From a checkpoint of a small autoregressive pixel model.
Model: 5.18M parameters, 16-pixel images, arch transformer_decoder, width 320, norm layernorm, activation gelu.
Data: trained on telescope images of galaxies (Galaxy Zoo DECaLS), 88335 training examples, 23.0 epochs.
Rows from block 2 of a small autoregressive pixel model, named by matrix and row number. Rows with one number belong to one neuron. Each number is 128 + 24 x the weight over its row's rms, rounded and kept within 0 to 255. All counts start at 0.
After each neuron's rows are labels from the 100 images, of 14976, where the neuron reaches its highest value: "responds to" is what is common among them. Only what is clearly more common there than usual is listed. The data: telescope images of galaxies (Galaxy Zoo DECaLS). In brackets: how many of the 100.
# fc1: MLP up (model.blocks.2.mlp.fc1.weight, 640x320), inputs 214-319
# fc2: MLP down (model.blocks.2.mlp.fc2.weight, 320x640, transposed), outputs 214-319

fc1.250 [125 152  96 118 132 143 183 118 121  98  68 166 120  97 120 113 166  89  74 126 166 110  96 150 134  82 137 138 138 130 114 105 159 144  90 133 128 136 122 167 115 177 114 126 129 121 114 108 121  82 139 140 136 119 110 134  98 129  91 139 158 110 144 131 111 144 122 117 124  74 113 140  93  97 159 155 132 141 147 134  95 107 128 120 110 149 157 106 100  93  94 117 164 105 133 130 146 139 105 164 145 108 150 131  96 136]
fc2.250 [142 112 116  69 136 103 166 141 187 130 132 102 167 148 153 136 145 143 128 167 110 101 137 120 165 143 110 127 110 131 151 157  95 157 146 120  97  91 101 141 111 127 122 117 116 150 161 141 146 127 179 130  98 134  95 135 144 114 150 153 110 147 113 166 142 105 109 107 120 142 140 127 179 122 124 138 131 118 104 150 150 192 124 109 110 138 123 113 148 100 125 133  99 157 120 109 136 105 110 128 126 114 152 102 164 168]
responds to: edge-on disk: yes (27)

fc1.80 [103 137 114 119  90 140 144 100 115 101 136 121 117 160  88 129 118 135 108 134 135 144 134 134 142 147  87 159 156 116 137 138 158 137 100 161 101 125 145 116  79 128 143  89 119 135 134 162 134 158 104  45 190 132  98 162 129 119 118 102 116 116 130  92 135 150  63 165 158  99 124 103 147 167 119 120 116 171 154 158 120 138 124 138 146 127  97  99 127 124 122 103 135 102 111 155 130  91 157 126 150 128 164 128 116 134]
fc2.80 [159  96 125 146 147 130 105 159 162 192 146 120 166 115 149 176 153 141 132 138 109 115 136 128 123 181 135 109 111 110  87 169 126  93 156 113 118 116  95 156 134 138 132  97 135 125 117 107 138 106 143 135  79 153  73 125  94 125 163 101 112 121 174 140 113 140 126 144 128 136  96 119 142 111 115 128 126 113 120 150 168 148  95 122 149 131 130 123 133 166 137 116 124 159 134 112 131 136 144  97 107 120 146 170 141 130]
responds to: shape: star or artifact (28)

fc1.132 [126 145  53  90 184 126 121 107 164 125 146 105 143 116  84 159 138 174 157 134  73 129 132 136 126 149 124  94 172 117 144 162 164 166 154 176 102 129 182 129 146 132 127 128 169 140 101 165 137 124 170 150  84 152 107 110 125 129 129 168 141 153 106 144 128 129 121 116 153 123 127 122 134 154 131 105 124 131 124 163 144 134 118 134 158 144  91 150 167 149 114 126 131 175 126 137 161 126 159 129 118 166 143 138 101 116]
fc2.132 [112  88 183 153 133 144 120 105 134 120 158 139 142 111 146  75 155 131  93 137 173 106  96 128  95  88 112 152 141 104 172 109 110 132  93  98 156  72 131 124 108 100 146 138 122 111 126 125 110 108 152 140 142  62 114 165 122  91 110 150 138 120 128 148 165 150 159 138 107 122 106 122  93 139  93  99 119 127 125 164 178 171 111 158 167 121 155 118 107 101  99 151 120 147 120 157  98 140 122 168 136  98 139 126 105  91]
responds to: shape: featured or disk (67); edge-on disk: no (64); bulge size: moderate (32)

fc1.485 [115 124 164 133  86 148 113 115 148 123  85 107 150  97 159 116 129 141 142 113 170 131 117 128 107 118 145 173 143 130 154 120 136 128 120 121 122 187 126  93 164  96 113 131 121 121 141 180 118 125 132 140 113 136 139 164 180 121 101 158 154 152 124 112 145 112 143 105 160 156 167 156  91 155 133 136  99 120  89 149 127 141 117 155 129 105 153 142 109 122 112 130  94 117 131 159 160 120 111 140 107 145 109 146 117 121]
fc2.485 [112 163 119 115 157 120 134 155 135 112 132 111 146 155 101 127 147 129 119 100 139 164 134 152 167 142 100 134 126  88 124 145 162 115 112 149  86 118 123 127 178 151 133 128 116 117 156 125 112 104 110 120 133 116 115 134  94 139 140  84 108 118 154 149 110 134 148 134 119  98 109 135  91 136 138  93 121 109 135  97 129 116 126 122 124 108 110 148 142 156 152 120 139 103 155 110 119 149 163 151 133  97 132 147 106 151]
responds to: roundness: cigar-shaped (34); edge-on disk: yes (28)

fc1.215 [118 124 154 176 139 150 133 150  95 120 171 105 143 106 148 144 175 161 109 152 139  87 119 140 131 135 105 141 143 156 109 160 162 125  99 117 144  84 125 109 127 130 105 119 125 137 130 141  60  73 108 154 102 119 166 111 124 183 132 139 133 108 130 114 159 147 147 109 117  90 127 116  96  91 136 101 117 108 103 123 161 178 162  89 108  85 161 109 115  80 118 138 153  70 131 144 108 113 140 129 110 136 106 101 131 129]
fc2.215 [157 162  96 120 145 111  96 152 132 129 130 139 114 176 137 130 129 117 147 136 119 139 107 127 124 146 135 143 115  96 121 161  94 106 126 140 109 106 117 122 153 158 107 138 142 147 158 115 138 149 130 101 138  88 134 122 124 110 129 172 143 159 138  81 128 119  98 144 134 105 146 111 105  97 117 129 105 162 120 157 108 173 109 145 134 129 106  93  64 143 128 120 121 190 155 126 134 128  69 111 127 145 174 136 133 160]
responds to: roundness: cigar-shaped (25)

fc1.583 [150  99 143  73 146 127 127  95 127 114 138 152  84 108  93 134 153 137 108 123 132 132 213  94 119 170 133 147 147 161 143 123 115 124 107 116  92 157 159 121 151  82 114 136  94  97  99 119 132 162 132 128 115 118 116 161 126 129 140 125 135 136 150 144 116  93 152 143 178 126 156 120 125 135 126 131 118  94 167 138 119 127 115 128 148 148 113 135 164  92 136 122 110 130 121 123 108 131  76  99  80 151 153 116 178 121]
fc2.583 [114  97  94 143 113 107 132 150 129 137 124 103 117 157 145 112 102 118 103 166 154 139  96 108 137 143 114 191 161 121 122 101 182 179 135 104 151 173  91 135 127 149 104 121 101 102 109 118 132 100 134 138 104 129 127 108 162  97  96 152 123 133  96 103 137 108  88 142 122  68 132 135 135 133 100 129 128 133 121 154 148 131 109 108 157 145 101 124 148 135 114 137 140  85 132 124  62 104 143 118 149 153 148 119 107 104]
responds to: roundness: round (42)

fc1.69 [ 84 137 137 136 132 111 159 140 127 124 118  67  98 153 144  92 113 156  91 154 135 127 114 152 128 142 169 157 105 122 135 142  68 103 109 148  98 111 121 147 135 142 135 100 158 137 106 120 131 153 108 104 133  81 143 135 111 168 155 138 122 170 166  98 132 138 114 130 143 176 114 157 137 122 169 129  89  90  94 129 132  88 141 145 106  76 135 113 151 122 126 133 112 127 112 137 110 184 116 142 146  87 148 116 139 134]
fc2.69 [174 142 107  75 142 106 145  82 142  94 136 166 137 112 125  85 127 126 124 128 152 127 120 122 122 117  63 132 139  83 149 150 123 152 115 123 123 149 139 121 145 132 112  87 143 131 121 159 172 114 140 124 128 129  95 120 145  97 187 100 121 135 145 106 135 111 101 170 194 132 155 114 156 133 129 120 145 111 152 108 143 144 132 143 112 108 133 121 118  94 136 145 125 124 152 143 133 119 113 171 128 115 120 127 140 165]
responds to: edge-on disk: yes (26)

fc1.195 [100 124 135 115 110 152 175 129 160 127 142 126  84  96 134 129 128 179 119 136 127 146 119 143 153 137  61 142 115 117 142 154 160  98 138 140 117 118 140 148 131 185 126 155 110 161 107 128 129  74 107 110 117 129 103 144 122 113  81 143 145 154  70 104 132 120 146 126 152  92 109 137 118 132 137  82 181 125 154 163  80 105 131 149 108 154 126 133 162 109 141 131 132 156 134 114 154 128 108 144 138 100 144 127 120 114]
fc2.195 [128  74 153 122 125 117 147 134 144 120 141 100 137 111 134 123 175 151 125 141 101 140 120  79 123 105 137 129 124 120 138 103 112 106  92 141 164 148 118 133  98  92 104  89 110  81 121 111 144 148 165 120  63  72 121 161 128 148 154 156 122 135 148 134 124 138 139 125 151 163 135 114 137 119 123 114 121 136 109 100 185 105  97 154 129 149 156 147  67 145 169 125 160  84 105 168  98 158 144  53  91 127 141 125 140 162]
responds to: shape: featured or disk (60)

fc1.167 [117 117 110 132 113 103 122 135 161 120 117 117 113 157 122 165 134  81 140  92 161 143 133 139 165 138 107  95 126 127 109 169  88 136 155 174 118 120 123 107 115 133 151 129  98 164 118 115 139 147 128 165 164 156 158 139 169 155 114  81 116 105 123 137 125 137 115 153 143 104  93 131  87 107  93 110 141 112 156 110 139 125 116 102 115 131 123 126 111 134 119 119 117 133 171 191  96 158 149 121 147 140 101 112  68 133]
fc2.167 [161 145 130 131  99  97 119 117 110 127 122 156 115 104 151 144 148 140 114 143 149 113  80 143 142 129 122 135 119 117 119 110 142 117 125  89 169 109 113 129 148 124 175 132 118 140 148 138 122 195 150 125 107 136 103 144 153 131 132 144 110 101 101  99 132  84 155 144 108 128 111 122 157 179 121 107 118 141 107 138 133 138 148 107 111 127 130  58 127 164 108 101 158 105 108 171 130 135 134 149 113 103  58 116 150 135]
responds to: roundness: cigar-shaped (36)

fc1.238 [166 145 132 151 124 155 106 144 161 177 135 150 140 129 128 143  84 149 106 163 134  93 165 132 141 113 133 122 111 113 116 120 127 152 119 141  93 135  92 129 144 102 136 104 100  79 104 134 122 166  97 144 125 147 126 138 168 114 123 112 152 111 124 157  82 125 163 127 111 113 148  98 117 131 108  98 132  99 110 139 155 144 108 110 166 134 149 144 130 149 175 146 102 124 134 112 186 120 148 131  83 137  94 126 157 142]
fc2.238 [140 131 146  93 144 143 137 134 144 134  89 125  85 142  77 126 122 126 146  98 145 127 127 126 135 150  68 112 113 134 135 125 138 127 153 161  60 122 157 135  97 138 162 123 129 146  96 124 147  93 109 170 134 137 152 148 118 106 123 144  99  96  86 128 130 160 160 155 124 119 111 138 109 150 135 127 116 106  87 151 136 150 117 126 142 151 127 124  91  99 111 123 146 127 158 121 102 138  99 125  87 137 126 121 148 108]
responds to: edge-on disk: yes (44)

fc1.81 [155 134 128 192  98 121 109 103 128 121 121 161  96 121 129 110 138 136 126 136 115 136 122 177 162  69 158 156 136 123 140 172 130 104 138 103  75 137 112  98 156 134 125 148 127 143 130 114 160 126  89 150 164 141 121 106 143 133 104 103 103 114 123 148 157  88 144  80 172 179 153 168 126  96 146 148 115  86 110 126 157 115 126 120 145 117 195 155 135 105 141 116 137 147  91 130 146 108 121 138 148 154 135 133 112 125]
fc2.81 [ 99 128 107  89 136  71 132 107 100 122 123 137 125 144 145 132 124 124 129 125  94 121 125 142 138  83  97 127 146 111 122 122 107 104 140 128 152 122 151 155 104 129 118 142 121 141 156 138 148 126  75 149 115 151 173 134 150 100 122 122 128 130 113 167 116 164 172 103 109 139 168 120 113 122 100 109 142  97 111  61 139 145  81 124 128 136 152 160 186 115 121 106 107  97 112 111 135 148  75 146 102 120 130 106 102 152]
responds to: edge-on disk: yes (32); roundness: cigar-shaped (29)

fc1.558 [109 105 119 168 129 141 110 141 154 159 127 144 120 162  94  96 170 155 123 100 116  98 128  89 110 128 135 158 109  96 139 122 141 102 122 121 141 124 105 138 155 102 113 126 108 116 167 157 123 145 116 155 138 132 143 192 157  56 106  90  99 118 136 110  83 119 148 127 134 131 170 140 106 133 113 128  72 162 106  82 135 111 104 104 116 102 125 124 154 122 164 158 130 155  78 133  97 119 142 125 123 102 143 150 137 167]
fc2.558 [154 128 179 132 169 132 161 145 143 128 150 156 148 136 104 219 135 118 129 126  75 139 124 127  93 125 126 132  81 129 106  89 117 161  95 112 106 134  74 125  92 134 152 144 146 156 117  67 110 117 143 130 142 198 134  83 110 113 139 187  99 143 131 153 115 125 144  97 111 156 126 129 178 139 109 107 149 150 145 119 106 148 115 141  99 149 132 150 113  99 157 107 143 118 154  90 130 103  98 138  92 143 123 151 133  91]
responds to: roundness: cigar-shaped (32)

fc1.110 [129 131 124 120  98 129 174  95 100 138  87 134 113 142  93  95 150 103 127 127 127 153 111 119  85 109 144 110 127  79 116 153 155 168 115 126 118 129 147 103  74 169  98  95 120  98 100 188 117 100 130 132 153 122 139 158 144 139 149 141 119 115 126  99 147 156 132 118 128 156  96 117 142 125 164  98 112 117 111 162 136  73 135 102  97 120 125 109 145 116 130 154  95 116 189 118 168 133 163 124  78 142  86 151 120 157]
fc2.110 [134 135 120 106 115 123 103 128 122 106 108 160 127 150 146 150 112 158 120 118 146 124  84 121  68 143 136 124 106 112  80  88 127 134 156  66 122 165 110 150 156 151 115 136 130 154 156 119 183 174 139 101 112 112 126 138 123 107 128 106 155 106 159 140 157 163 135 108 158 171 135 161 140 125 130 108  92 189 140 153 127 194 136 130 130 163 151 140 141 122 155 136 115 137  91 133 123 108 113 141 151 111 118 110 142  97]
responds to: shape: star or artifact (37)

fc1.497 [114  69 137 130 141 106  98 112 143 159  89  88  75 144 135 167  95 123 122 110 124  91 133 126 115 113 146 130 150  87 133 104 106 147 134 150 165  97 158 102 153 129 164 104 105 158 162 153 112 129 154 112 115 104  61 141 165 119 102 140 145 130  96 161 111 109 129 148 155 135 121 124 159  96 125 132 125 151 119 102 115 138 135 140 119 113 109  91 131 131 119 121 125 157 132 160 106 117 145 107 121 119 121 139  75 139]
fc2.497 [137 165 128 177 109 131 156 128 155  93 152 130 130 125 125  99 163 158 154 140 106 132 157 126 147 150 117 111 114 157 132 118 177 123 131 150  87 143 132 144 119  93  89 142  94  92  85 150 140 106 101 138 146 158 153 102 108 119 162 104 157 132 120  81  73 138 163 119 118 144 142 152 131 165 108 129 110 147 120 161 148 102 133 161 159 138 150 137 151 122  85 148 129 146  93 117 119 154 146 154 122 131 124 122 151  99]
responds to: roundness: cigar-shaped (35)

fc1.239 [153 127 138 171 136 117 128 130 135 147 145 117 100 120 123 133 112 129 108 129 122 153 122 111  91 133 150 126 136  78  96  90 114 166 100 119  97 187 107 101 101 177 139 108 123  92 114 114  90 125 153 158 168  94 144 129 105 117 145 146 140 139 125 153 117 141 126 133 161 137 141 151 134 189 108  95 110 110 136 162 107 144  66 147  65 127 108  92 159 147 112 139 130 149  85 130  91 140 138 136 109 120 182 117  86 121]
fc2.239 [157 169 102 100 141 138 119 164 181 121 163 147 108 143 135  88 110 148 133 101 131 166 114 109 150 133 198 103 137  80 103  76 104 122 140 100 109 128 127 101 124 125 114  98 159 144 112 132 134 127 111 159 157 153 147 160 157  90 180 126  87 118  97  84 131 157 160 107 126 120  99 126 131  83 124 117 115 103 131 102 107 137 150 142 130 140 103 141 115 125 117 130 148 154  89 176 119 148  93 147 168  93 124 160 168 131]
responds to: shape: star or artifact (25)

fc1.356 [ 92 132 105  91 137 166 137 131 172 154 149 139 163 135 134 116 140 169 129 100 126 142 122 154 163 142 152 155 153 146 136 143 172 145 119  97 154 114 127 177 112 151  99 117 128 107 128 125 148 158 135 145 150 165  47 130 110 156 110 165 113 119 178 138 143 135 159 122 179 133  91 133 138 137 190 120 103 135 122 135 157 149  98 137  89  82 149 118 102 116 118 132 153 141 103 100 149 117 144 118 113 171  82 156 114 179]
fc2.356 [ 88 119 189 183 143 100 126 125 110 131 103 120 105 129 112 175 113 105 139 133 124  94 182 129 102  69 120 137 108  65 144 149 114 101  75 154 123 157 124  87 108 127 149 138  96 138 146 102 108  95 127 101 106 131 121 131 123 133 126 111 179 131 137 133 122 138 132 116 128 115 139 184 154 117 117 118 118 140 108 131 119 144 108 107 132 148 138 132 144 123 100 117 120 149 139 113 159 134 142 181 114 108 138 114 120  94]
responds to: roundness: cigar-shaped (30)

fc1.212 [ 99 131 141 112 152 110 137 138 133  94  73 169 110 139 102 146 133 136  84  95 139  98  97 129 135 139 124 144 127 103 123 125  96 174 146 109 138 128 111 129 181 135 114 160 130 110 131 105 147 131 163 137 125 130 134 119 167 150 110 105 167  97 141 101 155 175 154 124 164 130 145  85 160 117 135 110 147 122 101 128 130 113 118 176 128 137 155 125 140 156 119  98  91 119 127  81 151  81 135 131 175 141 152 164 120 126]
fc2.212 [113 114  91 139 180 109 103 107 118 104 107 131 107 121 151 142 152 130  94 137 124 140 132 126 165 156 168 107 127 126 123 165 116 135 126 142 158 103 116  86 143 112 148 121 104 135  98 163 148 132  93 132 142  98 144 139 135  78 134  96 113 104  79 146 153 123 124 128 144 116 161 127 142 152 114  97 130 154 125 142 212 124 131 104 132 107  92 145 147 133  99 111 100 134 124 126 154 130 122 124 131 126 106 151 125 106]
responds to: shape: star or artifact (31)

fc1.252 [ 94  76 128 150 142 148 122 116 156 144  98  70 158 153  88 152 151  54  93 119 137 155 102 137 132 109 134 121 122 130 145 145 125 134 160 124 142 126  94 143 146 155 130 170 147 143 171 146 167 116 111 144 105 148 147 116 128 113 109 117 157 162  41 165 120 117 148 111 142 150 171 123 127 121 138 144 117 147 150 131 148 148 122 172 140  90 176 117 147 131 141 132 128 129 133 129 131 138 132 161 129 157 119 137 133 113]
fc2.252 [162  90 109 112 151 111 147 145 111 105 132 159 120 171 122 128 160 104  93 134 147 127  97 132 126 144 145 112  98 104 124  91 131 112 145 114 105  76 170 116 108 120 149 113 146  93 103  81 120 100 128 110 122 117 159 130 168  77 173 144 110 142 112 120  63 118 198 106 100 153 149 127  99 134 127 134 104 157 153 145 138  93 130 125 157 144 134 139 122  92 180 123 115 104  65  98 131  95 110 157 122 133 156 129 110 125]
responds to: shape: featured or disk (65)

fc1.384 [128 119 100 141 158  90 155 165 142 132 198 105 131 134 103 143  87 126 114 160 119 119 103 126 187 135 161 162 127 140 129 137 145 155 118 155  72  61 135 180 139 110  96 123  80 121  98 109  95 138 128 200 127 116 109 120 126 132 110 173  89 128 136 145 116 110 196 112 111 124 125 142 151 109 127 136 129 123 115 101 140 151 135 131 131  90 126 123 102  88 153  94 122  75 162 127 131 148 121 129  76 133 105 112  73 121]
fc2.384 [126 141 116 167  95 133 102 124  71 116 118 127 154 109 105 110 151 112 145  98 166 139 127 105 150 133 127 114 143  94 125 134 165 121 121 169 134 185  97  62 137 139 140 132 145 136 168 161  99 141 132  96 113 151 147 143 133 137 121 100 121 140 160  94 102  81 123 139 107 125 126 135 122 136 143 120  85 116 149 138 113 127 146 146 133 120  71 106 153 138  93 178 157 125 121 137 155 135 102 148 142 143  98 112 180 130]
responds to: roundness: cigar-shaped (36)

fc1.581 [155 124 129 124 140 118 111 121  96 111 142 132 112  67 105 135  89 161  84 129 139 153 163 151 125 126 126 109 152 121 147 155 170 160 112 174  95 133 159 156 111 148 120 119 140 119 116 134 125 117 117 116 107  87 152  77 112 116 151 109 157 114 137 152 114 118  93 125 135 113 135 138 129 107 147 132 131 168 166 168  87 145 149 118 119 141 152 131  79 137  96  99 108 127 112 103 112 128 151 138 133 180 131 131 134 108]
fc2.581 [125 120 123 129 132  98 112 109 136 115  91 126 125  95 126 149 174 141 107 134 143 143 140 130 123 133 120 121 145 159 131 181 141 120  99 133 146 118 138 136 114 116 136 119 143 145 134 128 159  76 121 125 101 116 130 146 167  91 155 133 161  71 131 106 126 121 102 128 151 107 153 134 127 145 134 151 132 155  90 126 116 118  77 136 150 115  99 111 109 108 103 113 167 129 129 173 109 125 101 106 169 105 128 139 105 124]
responds to: shape: featured or disk (76); edge-on disk: no (74); bar: no (43)

fc1.612 [128 111 139 102 109 122 113 136 108 127  70 166 151 144 132 123 108 103 104  77  79 144 124 165  83 136 168 129 148  99 141 123 123  84 152 130  59 125 151 137 127 149 149 120 133 142  99 178 100  89 103 139 123 129 123 124 125  90 102 159 155 159 122 125 140 102 145 141 109 115 118 162 124 137 146 119 148 128 160 118 143 130 142 108 121 138 160 162 173  79 138 133 155 130 109 115 151 158 143 156 138 120 110  72 122 140]
fc2.612 [139 142 132 114  76 151 150  93 152 111 101 146 100 110 165 161  99  79 162  76 171 146 156 149 146 164 114 124 107 106 148 144 132 111 152 136 176 116 164 103 116 125 124 105 148  84 142 138  68 129 130 152 155 108 150 121 145  84 134 106 143 119 102  94 170 105 122 115 158 111 100 128 154 151 144 122 153 160 115  96 152 164 107 122 139 142  75 148 131 125 146 134 172  92 116 149 123  89 126 120 125 100 119  98 145 126]
responds to: shape: featured or disk (70); edge-on disk: no (67); bulge size: moderate (33)

fc1.196 [129 114 113 153 117  94 157 104 134 119 164 144 102 104 148 127 118 125 160 144 125  93 138 133 101 128 113  99 206 121 171 151 113 113 140 126 130 111 127 119 159  81 129 110 141 133 147 146  94 127 121 153 176 138 129 165 154 114 129 158 130 105 114 126 157  93 106 123 133 149 133 112 123 118 133 159 169 118 106 166  94  97 112 111 154 131  83 135  99 117  87 166 140 104 122 131 106 113 113 163 172  96 174  87 112 143]
fc2.196 [ 97 119 150  70 101 155 109 137  93 137 120 101 152 102 114 118 130 115 154 110 147 124 167 163 128 100 131 140 123 108  97 148 136 140  90 155 121 123 162 115 125 179  89 151 143 140 104 116 118 132 111 113 140 133 106 118 132 194 133 137 120 117 116 121  87 125 151 142 107  97 116 132 149 163 125 129 134 167 138  96 133 126 143 114 136  86 156 124 102 140 168 124 109 160  85 109 166 140 191 140 108 145 108 115 129 127]
responds to: roundness: cigar-shaped (37)

fc1.330 [153 148 132 147  97 128 131 120  92 147 143  62 136 113 153 120 101 142 110 189 139 103 145 106 150 107 136 153 160 142 116 124 130 134 103 155  46 124  88 122  86 123 139 139 134 123  95 133  84 117 167 108  94 122 149 120 128 124 162 134 181 145  98 127  96  78 122 161 133 123 123 124 122 134 150 129 139 146 149 164 141 120 161 144 134 138 193 117  93 124 137  75 107  96  88 161 121 147 127 132 128 136 117 140 105 146]
fc2.330 [ 99 122 119 101 158 168 154 106 145 106 116 178 142 126 119 102 117 134 150  87 139 114 116 131 163 134 143 136 140 103 165 102 145 130 141  86 135 126 152 128 147 101  85 120 161 140 146 129 186 124 125 149  84 147 116 125 119  75  88 150 105 120 162 138 174 143 114 119 105 124 150 105 136 115 134 170 123 108 129 133 129 125  57 180 107  85  88 131 126 151 170 159 157 126 131 132 119 124 117 129 127 144 130  93 116 145]
responds to: roundness: round (45)

fc1.528 [146 146 164 120 170 101 125 137 140 138  88 130 121 168 133  88 131  87 107 132 138 141 134 134 135 137 140 109 112 124 113 145 132 146 134 103 163 109 134 168 146 152 110 118 126 139 119 134 118  96 138 128 126 132 149 147 160 111  74 102 119 107 116  99 134 142 108 135 131 151 119 115 163 144 135 125 151 105 133 142 113 126 108 186 149 156 168 116 136 100 116 112 147 124 175 130 144 133 121 112 169 116 126  89 157 136]
fc2.528 [147 116 136 144 131 125 160 128 147 129 102 118 168 132 143 104 183 125 127  88 147 116 118 116 209 145 137  81 108 137 147 139 128  98 133 132 145 139 119 108 157  92 108 126 139 158 154 158 153 143 163 171 104 128 140 126 153 120  89 109 104 183 118 102 156 147  93 151 137 146 146  60 121 118 144 108 153 119 147 137 156 167 148 167  96 172 149 115  93 118 138 129 137 158 151 125 137 108 107 150 139 131 109 163 155 143]
responds to: roundness: round (47)

fc1.574 [ 75  75 136 133 103 138 143  98 101 136 111 109  87  97 135  93 146 121  94  96 131  86 143 138 128 111 158 103  98 107 106 126 111  75 128 135 111  92  78 102 157 134 140 138 103 128 126 141 120 117 117 103 156 114 112 105 102 140 115 115 115 159 110  75 135 143 128 141 114 152 153 124 133  84 119 107  63 131 125 137 149 142 125 123 120 125 110 134 142 156 101 112 118 160  90 119 117 127 162 140 106 158  99 196 145 153]
fc2.574 [115 131 119 135  68 128 118 185 146 172 121 163 119 136 133 157 153 115 134 115 103 149 112 130 138 140 120 170 138 119 135 142 133  85 104 135 168 122 136 141 113 153 117 108 134 111 117 137 106 100  90 136 122 134 128 125 162 127  91 124 159 184 174 178 109  95 141 102 145 133 140 120 113 198 141 158 113 141 130 136  84  89 162 111 112 110 119 147 111 141 107  94 157  96 142 152 128 165  92 136 148  93 160  95 124 127]
responds to: edge-on disk: yes (34); roundness: cigar-shaped (34)

fc1.6 [127  83 108 131 138 119 105 138 150 132 114 149 113 112 142 129 148  94 116  91 155 123 138 142  96 137 153 132  87 126 148  76  92  76 103 145 169 149 132 125 127 180 107 114 108 127 170 127 132 156 109 193 104 100 129 128 141 119  84 147 117 127 146 144 158 104 117 112 113 175 130 148 138 116 108 138 133 137 133 131  83  84 124 150 130 129 117 159 168 167 124 147 142  97 114 146 155 110 146 165 120 131 123 133 116 139]
fc2.6 [155 127 176 159 106 139 128 152 137 118  85 137 146 135  50 164 118 126 102 125 165 119 105  36 139 103 164 126 141 147 154 127 116 163 159 127 135 164 128 159 110 138 129 152 146 131 162 107 108  98 142  75 144 125 128 107  91 120 131 143 141  76 116 137 140  82 152 128 123 101 102 135 176  89 166 173 140 127  97 157 115 151 119 102 151 119 159 130 131 136 127 119 137 101 107 139 135  91 135 139 165 123 123  94 134 134]
responds to: roundness: cigar-shaped (33)

fc1.597 [120 163 141 151 163 153 146  81 134 137 129 140 101 104 112 148 113 136 138 122 152 103  95 136 136 126 136 122 126 128 121 121 171 125 143 109 146 109 114  83 101 116  99 124 123 137 156 135 186 138 138 122  97 138 134 103 115 132 113 186 101 151 137 172 146 144 122 124 104 122 127  97  90 104 152  97 122  72 119 118 131 141 109 150 135 113 127 125 140 108 156 153 134 139  82 117 133 116 131 148  99 152 157 108 175 111]
fc2.597 [114 194 157 101 142 132 137 144 160 137 160 144 168 148 122 161 139 153 110 152 123 111 123 103 128 147 133 133  86 105 146 125  95 166  98 112  98 130 180 132 141 105 152 126 174 122 137 135  84 140 147 105 115 147 157 151 119  94 119 109  94 125 123 115 124 149 124 149 108 165 124 148 130  95 118 105 181 138 151 112 119 126 124 111 135 158 101 169 152 166 162 128 110 122 133 145  99 157 113 118 122 107 144 163 157 144]
responds to: edge-on disk: yes (30); roundness: cigar-shaped (28)

fc1.515 [ 92 124 145 119  92 134 121 149 161 156 147 147 142 112 146  84 123  95 160  91 121 126 118 165  86  92 128 124  94  83 137 138 126 135 109 131 128 141 102 165  91 127 121 192 137 159 132  97 175 107  92 129  87 122 143 139 118 147 123 149 114 104 156 116 125 135 121 128 128 151  96  99 139 148 136 125 177 123 129 134 177 114 132 133  95 132 138 107 145 128 113 119 123 179 126 135 128 107 103 125 112 104 130 144 139 139]
fc2.515 [121 112 134 108 164 146 134 109 102 149 106 119 122 155 107 131 139 135 152 133 135 132 151 106 124 158 122 135 101 134 113 150 144 132 129 112 103  88 143  67 116 109 105  70 109 128 109 125  85 110 142 104 131 181 128 131 156 109 143 169 153 119 123 132 117 129 164 160 123 120 121 102 149 116 106 146 123 111  89 145 126 140 127 104 104 115  39 155 116 124 118 163 113 108 162 157 133 156 132 121 143 128 134 128 107 131]
responds to: edge-on disk: yes (31)

fc1.318 [148 117 155 131 111 146 146 125 142 126 171 104 144 139 140 157 100 157 140 147 155 114 128 156 110 113 145 162 110 108 163 131 101 131 145 129 165 147 101 129 115 124 110 124 107 153 137 141 120 136  94 154 121 115 134 133 127 142 109 142 123 106 131 107 106 143 186  89 130 112 114 106 119 114 148 134  94  73 146 122  82  72 140 147 141 118 133  67 155 120 124 107 124 126 123 161 130 106 115 150 121 169 126 151 113 120]
fc2.318 [137 153 141  81 119  75  92 105  81 129 120 127 157 152 121 111 125 170 160 158 126 130 119 105  99 148 131 136 103 124 112 113  89 134 142 151 128 109 156 122  92  59 140 151 124 110 139 123 110 146 136 126 121 117 133 125 123 120 117 147 147 129 144 137 156 155 145 139 141 146 106 111 102 121 165 174 122 162 153 133  97 118 111 116 114 140 162 120 135 132 122 118  84 119 113 127 165 137 147 171  98 144  92 103 125 121]
responds to: shape: star or artifact (45)

fc1.96 [130 153 141 145 122 112 147 120 152 108 146 140 112  90  94 157 150 165 145 136 124  95 137 183 128 113 120 117 128 107 129 133 144 119 141 139 129 164 114 151 147 107 113  86 128 135 157 157 126 131  86 136 135 118 127 173 117 138  93 154 111 126 122 163  89 109 122 155 127  92 142  84 110 159 161 111 124 141  93 112  92  82 162 128 138  88 132 109 149 145 139  98 128 153 100 139 157 101 126 130 151  85 146 137 115 124]
fc2.96 [122 175 173  94 160 110 105 150 112 102 156 141 149 175 100 150 160 127 106 183 143 150 116 119  84 163 143 141  88 124 110  96  55 124 153 105 146 171 167 127  67  63 158 126 145 129 159 143 144 123 161 114 105 125 149 146 101  89 139 114 108 135 141 160 176 115 155 160 100 108 104 126 133 130 108 152 119 122 146 121 145 101 149 124 126 122 134 129 117 122 123 147 146  82 131 138 147 116 126 127 113 117  76 128 102 137]
responds to: shape: star or artifact (34)